config.yaml
cond_dim: 256
num_classes: 646
head_dim: 32
fused_qkv: false
qk_norm: false
num_experts: 32
expert_mlp_ratio: 1
shared_expert: false
width: 128
beta1: 0.9
grad_clip: 3.0
steps: 26200
batch_size: 128
warmup_steps: 520
Rows from expert 3 of block 3, named by matrix and row number. Rows with one number belong to one neuron. Each number is 500 + 50 x the weight over its row's rms, rounded and kept within 0 to 999. All counts start at 0. Numbers have three digits each. After the name is the row's rms in percent of the matrix's.
# up: expert up (model.blocks.3.mlp.up, 32x128x128), inputs 64-127
# down: expert down (model.blocks.3.mlp.down, 32x128x128, transposed), outputs 64-127
up.5 186:476496510441508553578450449474512540492360435500456494521499468549490431538512511474471452506502564518517498546471498494448510500388533475539423502498491433459488552502514459501448574391497499
up.8 172:478423439566495439495477503525445459524404511491550614488509561480494546480507554502528510487410497483410500433444511441550497477435504507449453511512546516535455554516505477500514426492500516
up.9 208:514436430543583457487549528515493529541373511499593523485500580458492567458456569534485579471426472349438475479474500455564478496473522549476446463508465506515489579476506480511600448442456482
up.12 157:499481468480509421457548589444492485510566462495496497601493522479513545421471507564449493546722582482487429508540491514433484500560538508499530507521503465551458451496510512501517425536513499
up.16 174:471484579503504466512457530519439495501447528485467551498504494499565505564594538461517455528463505525335496518487507446454519479473455440460487511525547529428389475499530500500488418465501499
up.17 167:524556466473497569553515427502553545498498496515527393510494465509462482489476432493497554493498427482646518548501488566568489536542519541567486496493438494533653529504469489500514579489446475
up.18 190:521555456514546521493519518491503533484544536499523387448498449550468520569487562537512500575529478528509497565479500525515403502588500513552482504496376502490499499502519476496503380487416503
up.21 150:502473489534418443578478482414552513573484460493494507530506458512509493466480487500458488484490548507474512476496505494527611500437509451496510501502577419517500500497393522509417600451513652
up.28 184:507462495530480478579493463466496531544410429501487533527515502460502464415498504437484462407319493503472466482475511445537557492436536493477480509497558483542514563522485483503466604424520547
up.31 161:468419484479522488319506585544468403483573508498518596498434597504572561522507530531510503536562496452402491485514486507355484490495499502498516477501522533455440451501553557500616395557541442
up.33 208:510466500490581532507487501477550553499392500497541472440494509464411494467448644539462542507536504476532478540509506520441423503496541573522459463416365450485557553449492482511503479418451508
up.41 171:575590552452437508442513516486517485429636497577394484503501495496501441494529496479499455504597550609577428539622496519437496498512482468467581498497516499483467474498574538500508554525566411
up.42 174:478437503469497500649459453478520532529336434501505500556502505438506468451471460484454498438399506440490505477507499493503588500469567506575425508503532424537520547487478432502469659452477508
up.47 206:502500524498510574559479419571508520502412498502596457456503467510417478479498504487510508467468415490603551504395506536566415503450521544566469492474478501530624587495480486500476494438480539
up.48 183:496563572451507547519514492493522526450628500507438435514499433537501456565567436466510436538514486554592521536498497556472491523532487474568543546487466508469527477480497511488467573494498490
up.50 186:538439435519506436536511497462484507580395494499561534582499588418502526446431507499475554452473495378464434469498470460568538496448546534482472522507536463570511550488469496503521547507494498
up.53 135:538573543480484552569496444487570536487535493510476396517497477521505443527500382466505486491523507540603510529541500552500558525548491479541539489495488488487602503494464492500479643532506459
up.55 203:442519550470524579404497529555503478445550539500485476402496448566497515544544660536501447577605505504492523554508494542414412499505473513502523456492419506394475473505527510497495316498506476
up.57 161:540563376504478514498526459434575480486589479504512433477497505517462509474461396510493559500524504527640504500522503525575509517644503497527530491499458485532580497513467494499505603657501475
up.60 149:494522497508507458536515501388545523501511482493463364552497463484496491456458510555472458544555516497528488569526480527418457501718502512503518489496404447500500503507449458499398452540470544
up.61 176:416379608512501468537495493515485546513415516500467592539502495484503493529535571475503386511446498461424592457405501468508500501371485499466459515424536506494457528492500493500471485429467560
up.63 167:503514509436532462391523537479510462492596494501495504538493553465511528438489531571461565521721513403525449530574475500426466500582516504525587484556434471474469435503497528502551442563537442
up.69 129:526600522476507507607493423482567570499497493504515363513499460461499490492470472513498560482504474493591508525547490568567519535673522520581497495509430470536650514499455442500446563485475495
up.75 194:494499468512485431430518583439491449501603496497437537535497541506591534515504490518490496540529578502399466496558498459441579494544476465429538509523535506467377412504513523500531482588531487
up.76 220:515529599450516566530469430512542562496457488504426419467480453500482416525521499489497495496510467518563501532536500550456507510482494506525479495487483465441572508472474521500457575482506489
up.77 157:507442433524506463609517495430496543568354447496526510608500558435501505470473462498477532459433496418469474484496497479525540501504543528522408544506499472547517551489456451502482560494461500
up.79 159:499447467527482501627441467403537531577328450499506516581499523476510463490465449493479515457427500458495509473493497490507588501481540509516439525503586441523536546496432484504437605492494549
up.80 161:507475469458523428430532563479469472513551478495528564627492565468528548443473503535452506517727555476485420490529489513455513500511545507503527511524514474541481460495518527501562443545530437
up.91 133:517575550431514562516529488471585582487512492519483365523495491483498489492472498509488530490558480465603506557552479564477491531627546522585534492491389475507596504491494478499478536497466462
up.92 260:495505514432468455375537568467514509457718482529445465495498480485510521504518557523491485561642581512507432513528483514450487505572515448465555511510440496456446382495541541500528480520521471
up.96 226:488559480487491478437533536507426416476734491501505521549512468549551523509533432483532483538605525514509461500513492512537551496560462470478557527557550557499434388547519513498520457591566451
up.98 119:539544457521518491586503461469567563503484489500547367497496477486443509514447488509492545515496477491551505544502504578555480514671499558577463508498383471550632553503460417500463475476417491
up.102 158:503578579448497576554507465474562556476553494510448387518498428520506444537507453479497466509540499531586508561538500560476512533564493477572534502490458483458570478484478497500453598490496481
up.105 195:536555470496475493423530535467477435465705500500476510519501509527514525484518460489514498528638522548559427497527483513463515496541468461500605506512538544515477425513516559500560497646581452
up.111 189:462469563432527529460501559483544507505412490490520493388492494494492497433441675566449501522566524480454440527527503520363448499484518541487452426493419457438487524454525496515499423401473473
up.114 225:497574572467470559515457446496528497479595491502407425486477419533539432568545417483515459518515508580509503525556500560461526511537456460517541521509503492362520407496457536499437583577538500
up.117 192:532508529491525558596479411552472547500369504507584490479505485475426460498509500465516533465460414489597545506409501539603433501448524545574455498485466503539624577495479468498486535445476491
up.122 141:502460493489486473388520564514452432500554511500495621497503553496529509437533504494496529492523531506481470446525494423471511477413498468404556507505578537468387421496529581504569500554574507
up.123 187:537461475529501474570495480472476531554400481500512538538555594436473469387492498455463494423409509461503413505470504432522539485436569507488463526504517488623493611488520483504499588445496502
up.127 148:505560556486455503594461437480531512494540473500404469586500454527516453551506334470505452478532516551546542478502498531503607511574482461525536511532584477510540477515459503500374636562527549
down.5 172:537502531543549447517494547514517513567352487503435442446482512547490494506581477548471397466603499474503545481636477475470540513508497423409497517579610579528508464498473566463491510480471410
down.8 171:506549500519534502498483456506493500491632474497602526590488499427546444543463509494426488523497526494477527491451555453404549531497507484469492534502358529383406395487477385506512469430565478
down.9 187:503518504537591506484476457566474510504685524514428482639493510506516510540460535445425500516519490494488539498495495514348554533500508493508528452487433500426511414476469383508471498399433484
down.12 162:555547515517558613529543458517544535459473537509562529537504462444564573489477516483317506503513509579597526474405511503470506508468528535469339524500397522481435516497455430556531465504531566
down.16 166:474557492553484523520472437442520479474520493490653577459463483471514497511413487503420517534453672492491521514444562448435504490501498496457478417515317488325438464507494488497554451487539459
down.17 173:519463495477474436484490548552477511521466513504341417531542510578446513490565518496598448420515332487481454497615448574542492504500464499503549549499661521636639527533512548501474561529450500
down.18 173:530488477528511545492488451500458502473496515536448484535507511527540547485483562505543507467486525555509486546452483532444537504516522514464506526490384363491665494503516473553526485498503555
down.21 155:483534512494596512508503551492485510527477449491608443499486487393498504537574470552519441492559465474511564433506518373464527519493493490427561505565532645490381496467457355481516506459466434
down.28 166:466502504501574490489455537498534504533559464476507486511492496487487444543514497514528476488567500410481508477580543409451508512498486437475623449535555639508438435477461491470542503377464439
down.31 156:508524500485439544525532502535555495470523555502493581424492516509526511491452473461381630517453599526486514540379512535536448489500531539539414500443445444494427503525539518511503498577544500
down.33 203:549506525546647559498484488588402530541443527541354428573509535515501537520530546483530442483594509516468563515535428544380583538513548485497580539515522435489620422455473472551522525473353508
down.41 170:508468501465447572502522484392503466474409517498512570368502451545539498446536477517507621519471504500537428512515483513626433428499499523595454493461505443518507547490521604560481485527478582
down.42 179:488513532516559468501493555539480514559464500482439435523517482490431502553541501487485347429597478463499520408621468515450536538498478448452541476532693626519515458499432476495480504483438446
down.47 226:489480506483497437478495527530464512534491496512398435533532527548451476503511505539633429421558323464387492500614433528499509518506500471495617560570672461515688488496496511502471547500414480
down.48 188:494440477478405469498507525461524468494408498469478488390496497572444503458512496546581511477477496496486424507545481510589462472500490515506485516498587446609651610544541674485508521582496530
down.50 179:501551502507570500498482509564473517525558493487461436611485450445494522556522501440399485460559429467500582403556479514407547547471481468462527458525505607471443424486415380502461486447457438
down.53 144:482451493479442467495507570479482491525388504485417451415511472552425524488596483501606464432510449483482454487588438544573455483497450482549534516503657519607577585514510547497458521570481485
down.55 178:526479503514477510510514438503527498469464555538493557435523582575514505472453502569533568546440557540480501635459512516522496472542554539541493579506445334443590530498590575530578503560495551
down.57 139:495401500441474485458542506475461494489486512495454467536523464495501546467601528446580514486477409542547399482503469553563456490496479529591498537441569480670547575486505479532461513547517554
down.60 129:547467525537636618492529470522473538489392526523536461568514435459529610477466534483521466488523497599585501484463507524398557512500540504470518524521450531472547531433468508632593482494482577
down.61 153:503563495531543450518449515513537507522532457485614498505468500496438405525439490610471457557530540465478584492506533389411567560499490480417499599574448530412435466529496509436616492474532453
down.63 146:537483509489502596502605417502502499469465577516506538491520465502539637472465492445349582510488507571583483511437450587516481485481527593595443505488490475469506558461477495571528483562459599
down.69 121:496428507504527491461481505511430509522428535504342411595557479497447591477555542455610379417504401510531455497564442596499517500503455489482586531499631540512654546479473537556500512539441523
down.75 212:494508494495496556522514466472537488460532498490613565464464483444548523518485489459382583562437645533592506500367578468506485477497506543511388434447325538484304515504505450497520460500585511
down.76 262:520491511493507493490495539517483503540360506503387455451515511525445511443518455517585490446571476456477508496613452526515455495503486460500601464507632505518598497474484638496429524522290473
down.77 159:508545502535586511509479521571487517534488495487469427619492461461485525553486518431405400417570493482526564390563495514385573560477501457408515458520494618530469428486418458501507498446489438
down.79 171:496536511516560484514480562563492527547466478489500403552490484434469497539545496483460382445576475482510619410572498469438544551466477459432533484563544631518413446485442413488474511468493349
down.80 159:553549501497518584518553459509534510475480543500519546527489465466550579491476504439275528496516501543581519477429458558488478503470520523482334506487432511480442508517438438542496462523520531
down.91 126:494420510504507505486508510501476525509392568514306427489528504585462595459512532480576491431489449515546435511556423603530500493505487510546534516501654488555643574491508593518515514559414533
down.92 264:530487495528505615511528445471555492455490522482515596455475421494541544450482499507423588592409590544658465530405532494529474465502496559521446486431410471504450567505508586504592489537495587
down.96 250:484483472464400493514534468426564486453521508485611563438478470507522503483488495489437568537378500534563434507438524501619467460494491562507348508473429502483473581549521533489529470553700546
down.98 112:516429504524532498481474486528443514509443539522374402630526515482486588501512576447610412407506462534542463505531414596417571519506495471476543558499484511512702488487471494600495494503482547
down.102 159:491448495488455475495505557481501498515363516487419459414512491568426541471554496522605471442503473494499456506583445535565469478503479502512535501509662497584624590520520620492506521569458504
down.105 202:520474489458388528514557449419529483455496508493592559409494465485567514484494487470422632511425512542568455506422503496628436453483501537550362497484429487519446555525511475515491473562591553
down.111 191:514516548588687601519501473605473512520447559548404502511525599520543514532481502496487479507540542503524599556502478517422573512518583491510517490527475436492506387465484533531530514453386516
down.114 238:496482505469409477496520541493501475506337506491476485357510501529399510463522430518636498472501495487502476505535474522581448473501481479504528461474605514569535575507519610493470513606494488
down.117 217:498492503501493418473484523528460513536484500505401427552520508559454484479510507504594434415553379452400487491640403541495503524501485462484598548534662475519740482497488537499473533501419481
down.122 130:496522494458478539511532464474552489461589479480619634438481492473558462495444448503394639621450530479497521497421582438565422467493520557572407423488436480487315512496514505432508497488507501
down.123 174:503502516526602539499480499511479504532553480482497465545487485495547483555501521476414505474581490465488508438597494475422542527493506463497529465557533601507457413460432450491485495373416465
down.127 147:482501501470444451502519597459499490527383461459559451466500388471429505473576472530522425459503477518518489429535467508565471494479421478473491536506647646513432602511502504493464503576559469