Rows from block 2 of a small class-conditioned image diffusion model, named by matrix and row number. Rows with one number belong to one neuron. Each number is 200 + 30 x the weight over its row's rms, rounded and kept within 0 to 999. All counts start at 0. After the name is the row's rms in percent of the matrix's.
After each neuron's rows are labels from the 100 images, of 14976 (inputs lightly noised), where the neuron reaches its highest value: "responds to" is what is common among them; "peak at" is the part of the image that holds the peak. Only what is clearly more common there than usual is listed. The data: photos of plants, animals and fungi (iNaturalist).
# fc1: MLP up (model.blocks.2.mlp.fc1.weight, 512x128), inputs 64-127
# fc2: MLP down (model.blocks.2.mlp.fc2.weight, 128x512, transposed), outputs 64-127

fc1.302,078,204,195,219,108,225,199,197,205,200,206,167,165,206,131,201,225,237,226,173,211,193,208,206,201,176,200,201,201,194,199,232,309,208,155,162,256,124,197,252,198,227,217,193,216,138,154,206,198,178,197,201,198,219,225,208,191,192,240,200,207,206,200,174,226
fc2.302,081,202,148,204,205,198,213,204,195,205,198,198,222,169,231,202,142,195,166,127,174,238,117,189,202,205,205,202,176,191,201,189,156,186,197,225,183,208,205,200,218,229,195,203,122,195,198,200,198,237,200,191,187,209,186,193,298,259,196,197,207,165,146,231,158
responds to: phylum Chordata; class Aves; order Accipitriformes
peak at: middle right

fc1.46,102,207,203,203,193,205,213,178,201,163,183,201,258,193,133,204,216,236,223,210,242,224,211,210,216,218,233,47,232,195,191,199,188,199,180,203,198,179,194,235,190,243,220,180,196,200,208,228,241,200,212,201,180,188,212,190,241,204,245,200,316,206,191,152,206
fc2.46,104,204,222,200,241,201,199,138,205,241,195,200,187,216,200,163,142,169,120,197,196,170,197,200,206,203,203,202,194,194,188,213,229,202,158,198,204,201,194,202,179,182,195,200,214,199,173,258,166,202,160,201,200,121,209,177,211,210,198,200,199,202,156,180,202
responds to: phylum Chordata; class Aves; order Charadriiformes
peak at: centre

fc1.415,091,198,200,229,136,240,204,194,213,219,206,137,148,221,194,219,191,217,208,200,193,212,201,218,178,182,214,192,209,230,198,241,302,209,162,234,214,147,206,237,212,237,202,134,206,186,190,191,199,196,184,226,161,196,209,217,233,242,232,195,187,195,203,167,210
fc2.415,105,198,205,179,210,176,191,210,176,215,200,215,204,239,198,190,204,262,253,221,205,200,235,240,218,215,186,168,220,200,173,207,133,188,238,199,205,228,195,204,165,145,195,223,224,242,205,180,243,191,217,202,185,179,203,217,128,141,199,190,168,192,217,198,232
responds to: class Aves; phylum Chordata
peak at: middle right; bottom centre

fc1.185,102,196,262,193,207,199,200,169,222,169,197,190,199,193,199,190,108,203,233,204,231,200,230,275,191,245,235,197,206,186,188,184,210,207,222,148,166,209,199,199,215,184,188,124,191,172,176,199,238,151,192,190,161,195,201,215,201,171,228,161,230,176,201,177,210
fc2.185,105,212,122,197,185,214,197,215,177,178,199,208,198,201,198,195,329,193,198,197,199,201,160,197,223,184,226,220,191,173,231,294,202,187,157,198,224,204,209,146,156,216,199,217,200,220,175,200,201,249,194,196,203,208,226,196,275,200,233,210,200,210,198,189,213
responds to: class Insecta; phylum Arthropoda; order Lepidoptera
peak at: top centre

fc1.348,117,200,181,192,208,192,233,174,279,206,203,211,214,254,199,190,216,202,176,185,225,199,191,214,160,199,192,124,198,208,141,167,180,203,199,207,223,232,189,199,210,210,202,189,192,199,34,204,161,195,166,211,205,181,287,187,244,221,192,195,193,192,223,196,203
fc2.348,105,170,201,185,199,197,202,211,264,143,201,204,148,221,202,172,201,201,206,200,134,151,251,200,199,198,225,165,179,242,248,196,218,178,213,235,206,201,180,198,201,227,174,194,196,199,162,166,207,211,206,223,203,200,173,197,199,201,189,247,201,260,201,138,181
responds to: phylum Arthropoda; class Insecta; order Lepidoptera
peak at: centre

fc1.343,099,186,194,200,198,213,172,191,213,219,200,214,199,199,195,216,360,165,195,204,221,231,202,172,201,215,257,209,204,208,192,198,193,203,187,193,232,193,203,189,224,147,252,134,164,206,186,193,172,182,125,225,236,192,209,193,210,253,240,167,225,144,173,197,201
fc2.343,131,188,215,206,203,183,202,212,221,208,201,193,197,236,197,197,132,293,138,222,155,202,197,198,215,214,229,185,205,160,200,184,200,199,253,185,199,193,178,200,202,202,200,202,195,168,195,165,183,186,253,198,122,243,165,192,196,204,201,209,197,200,197,199,206
responds to: class Insecta; phylum Arthropoda; family: Nymphalidae; order Coleoptera
peak at: centre

fc1.325,176,200,201,184,187,199,195,169,186,198,200,197,210,198,197,204,195,204,200,200,205,199,207,217,188,198,208,204,211,210,164,207,215,190,182,203,198,197,172,207,218,178,195,182,190,199,198,232,209,200,192,212,203,211,199,209,204,218,200,192,200,199,196,160,176
fc2.325,132,197,227,211,232,191,206,212,201,198,202,193,192,207,182,229,252,184,175,180,194,199,237,179,197,208,208,211,232,201,208,200,140,227,229,191,202,177,202,211,203,214,202,192,219,204,193,204,206,216,200,197,204,181,194,184,200,201,195,196,199,196,219,193,190
responds to: phylum Arthropoda; class Insecta
peak at: top right

fc1.223,105,190,208,175,229,172,194,228,200,267,189,194,191,197,186,207,199,242,206,162,265,181,199,201,98,272,218,189,200,227,199,203,211,197,198,198,259,218,103,171,236,198,206,130,202,201,230,213,223,123,204,271,200,227,209,250,192,176,224,197,258,197,189,178,200
fc2.223,122,238,184,238,169,235,223,210,163,181,202,193,201,202,197,204,164,179,210,199,190,230,221,219,351,169,229,190,193,168,211,194,181,195,176,199,178,159,284,204,141,175,227,213,208,179,154,184,185,203,211,215,201,216,162,116,207,285,175,196,217,196,184,211,212
responds to: order Passeriformes
peak at: top centre

fc1.10,137,489,231,189,185,191,196,191,176,186,201,208,146,193,198,204,199,222,193,203,200,197,198,208,178,200,198,201,207,201,145,216,203,231,222,223,218,205,185,220,216,168,201,199,201,202,206,215,207,198,190,205,225,204,183,216,196,233,200,189,195,201,197,178,169
fc2.10,178,501,247,175,175,163,176,206,217,199,189,193,198,184,196,204,202,201,203,196,196,200,194,197,199,191,199,200,196,193,220,201,201,219,267,238,243,220,220,197,200,205,212,216,201,189,214,195,193,200,203,205,194,201,201,200,199,200,214,197,202,201,211,220,215
responds to: phylum Arthropoda; class Insecta
peak at: middle left

fc1.41,143,451,177,155,193,209,231,203,209,202,211,218,240,202,193,200,198,215,192,202,198,192,204,202,180,201,199,200,205,199,153,198,199,266,204,154,82,140,130,173,208,188,194,187,200,201,188,214,227,199,169,203,213,191,191,216,203,217,208,172,214,198,208,157,190
fc2.41,132,328,180,214,221,238,217,222,215,197,214,168,193,231,203,163,176,205,197,195,143,223,202,198,161,200,212,194,218,203,204,211,201,18,209,158,83,160,152,160,200,193,189,204,199,211,221,192,191,201,200,201,213,216,190,212,203,212,195,210,199,206,198,176,206
responds to: class Insecta; phylum Arthropoda
peak at: bottom right; middle right

fc1.242,073,220,179,211,261,247,142,175,202,164,231,163,199,190,116,195,178,169,201,231,193,235,203,211,217,208,231,211,229,201,202,163,141,222,196,194,198,206,200,188,174,191,197,200,202,282,195,201,202,195,208,277,204,211,214,175,203,178,229,188,226,188,163,115,258
fc2.242,063,213,177,183,170,178,265,197,181,199,212,223,242,222,208,162,192,246,194,195,260,199,195,196,220,150,184,199,202,192,197,187,207,194,205,204,225,185,201,200,200,225,176,197,140,201,167,205,244,199,198,172,153,199,210,217,249,230,204,192,200,179,158,263,241
responds to: class Aves
peak at: bottom centre

fc1.108,092,211,200,203,200,212,180,251,180,201,196,199,238,186,172,198,230,198,223,206,208,199,231,210,239,211,203,192,204,179,201,207,213,199,211,172,201,184,195,252,178,198,195,200,195,202,205,204,225,202,203,202,201,254,237,245,196,195,230,201,190,201,177,117,200
fc2.108,065,187,161,199,206,196,199,57,212,224,199,200,238,188,216,216,237,202,160,174,89,179,201,236,189,206,243,187,223,248,203,217,207,178,201,197,202,193,166,207,210,199,172,199,199,219,178,191,190,199,162,208,200,198,193,212,238,184,263,183,200,197,182,164,178
responds to: phylum Chordata; class Aves; order Passeriformes
peak at: centre

fc1.434,116,195,237,258,210,210,104,227,202,201,210,192,198,222,207,233,228,166,197,199,106,170,180,221,203,178,174,201,201,200,166,220,240,226,204,155,194,188,176,222,223,139,155,185,202,213,198,202,183,167,213,295,177,186,234,202,256,195,236,148,204,169,240,176,202
fc2.434,092,180,325,208,191,199,129,206,228,200,198,200,191,218,199,208,193,239,186,198,138,170,124,197,169,196,196,204,230,237,194,203,200,240,209,201,153,205,197,208,203,214,201,196,167,196,206,199,223,200,209,205,202,188,204,200,234,169,252,183,165,203,259,194,279
responds to: order Passeriformes
peak at: centre

fc1.285,113,221,232,240,169,193,186,200,230,197,192,226,315,221,105,199,199,216,207,198,163,219,205,164,189,219,226,195,195,200,180,183,213,228,218,87,223,216,204,169,155,255,201,200,201,176,174,146,207,194,194,202,200,194,221,200,200,152,197,196,194,234,199,139,197
fc2.285,089,198,175,204,255,200,139,200,191,199,200,262,200,189,199,236,175,219,214,214,199,222,223,200,178,200,187,203,209,202,226,212,151,179,207,193,195,231,200,166,200,116,200,196,176,180,167,221,180,161,187,237,202,200,165,117,222,165,273,224,205,206,190,148,206
responds to: order Charadriiformes
peak at: top left

fc1.146,076,200,186,192,199,217,204,200,195,234,197,197,197,204,46,204,211,233,261,196,244,201,200,252,229,215,199,188,212,207,200,176,199,216,227,197,236,155,200,288,203,166,192,200,196,187,195,181,203,173,204,217,201,265,229,193,198,222,251,196,256,197,181,195,218
fc2.146,076,195,206,233,177,202,199,200,204,197,232,200,186,92,148,203,270,253,220,197,205,235,148,225,201,210,156,272,200,200,200,164,160,209,171,204,209,155,215,197,199,190,227,197,260,196,257,178,233,190,200,136,204,218,239,191,168,179,228,191,230,205,200,207,198
responds to: phylum Chordata; class Aves; order Accipitriformes; family: Accipitridae
peak at: top left; top right

fc1.191,118,159,246,199,188,182,278,202,311,200,186,176,174,228,201,249,224,206,206,225,261,215,173,225,209,197,154,207,200,257,160,208,182,203,201,201,243,204,200,170,202,216,213,177,185,197,149,175,274,200,185,223,173,218,200,191,218,211,156,191,143,237,155,202,186
fc2.191,070,177,188,193,204,195,272,155,221,163,202,238,213,164,200,203,226,176,195,199,136,118,205,213,195,202,258,200,155,202,196,230,219,184,213,230,178,241,183,201,204,198,182,200,188,200,203,174,239,197,201,198,185,192,220,253,201,163,199,197,201,242,195,183,228
responds to: phylum Arthropoda; class Insecta
peak at: top centre

fc1.263,109,37,168,154,175,202,203,196,204,182,205,216,180,189,193,211,204,232,204,200,197,190,200,205,179,200,191,198,207,204,127,210,195,371,197,161,75,162,138,207,203,171,185,193,228,197,199,238,202,198,183,202,251,198,196,210,202,230,195,183,189,201,197,196,166
fc2.263,123,109,143,137,191,224,227,295,272,218,234,201,210,209,197,194,213,206,198,194,195,206,203,201,197,194,179,204,192,183,196,201,202,339,198,152,23,125,133,184,187,198,207,211,171,195,200,191,200,201,198,193,189,199,204,224,199,202,200,186,197,202,201,240,198
responds to: phylum Arthropoda; class Insecta
peak at: middle right; bottom right

fc1.27,089,193,197,200,201,233,181,192,248,246,208,180,232,200,213,199,191,173,195,204,199,254,242,195,189,199,227,206,216,178,191,196,187,208,187,182,258,215,192,128,199,288,187,200,158,180,208,200,169,170,199,200,74,163,146,174,281,170,202,189,199,156,150,215,185
fc2.27,090,204,200,199,174,207,197,184,174,154,205,209,158,239,138,236,197,243,199,205,187,215,202,201,199,184,192,188,201,204,204,185,196,188,216,206,174,164,202,210,217,162,205,179,211,222,187,170,226,196,161,200,239,208,200,227,221,246,215,197,211,200,228,200,180
responds to: phylum Chordata; class Aves
peak at: centre

fc1.330,122,0,200,210,200,208,204,189,196,187,204,217,192,210,199,205,208,223,202,199,201,191,200,212,183,206,199,198,202,216,117,209,199,93,137,145,123,196,177,211,204,160,183,190,210,197,184,230,202,197,169,200,237,200,196,231,198,217,195,185,213,187,192,204,153
fc2.330,164,0,186,213,205,218,211,242,210,201,201,201,209,190,214,197,207,203,211,206,200,197,195,202,205,201,197,200,196,199,201,204,203,74,147,179,170,196,200,195,198,205,193,212,166,198,207,206,190,197,217,196,200,213,201,199,187,196,205,198,189,203,204,210,200
responds to: phylum Arthropoda; class Insecta
peak at: centre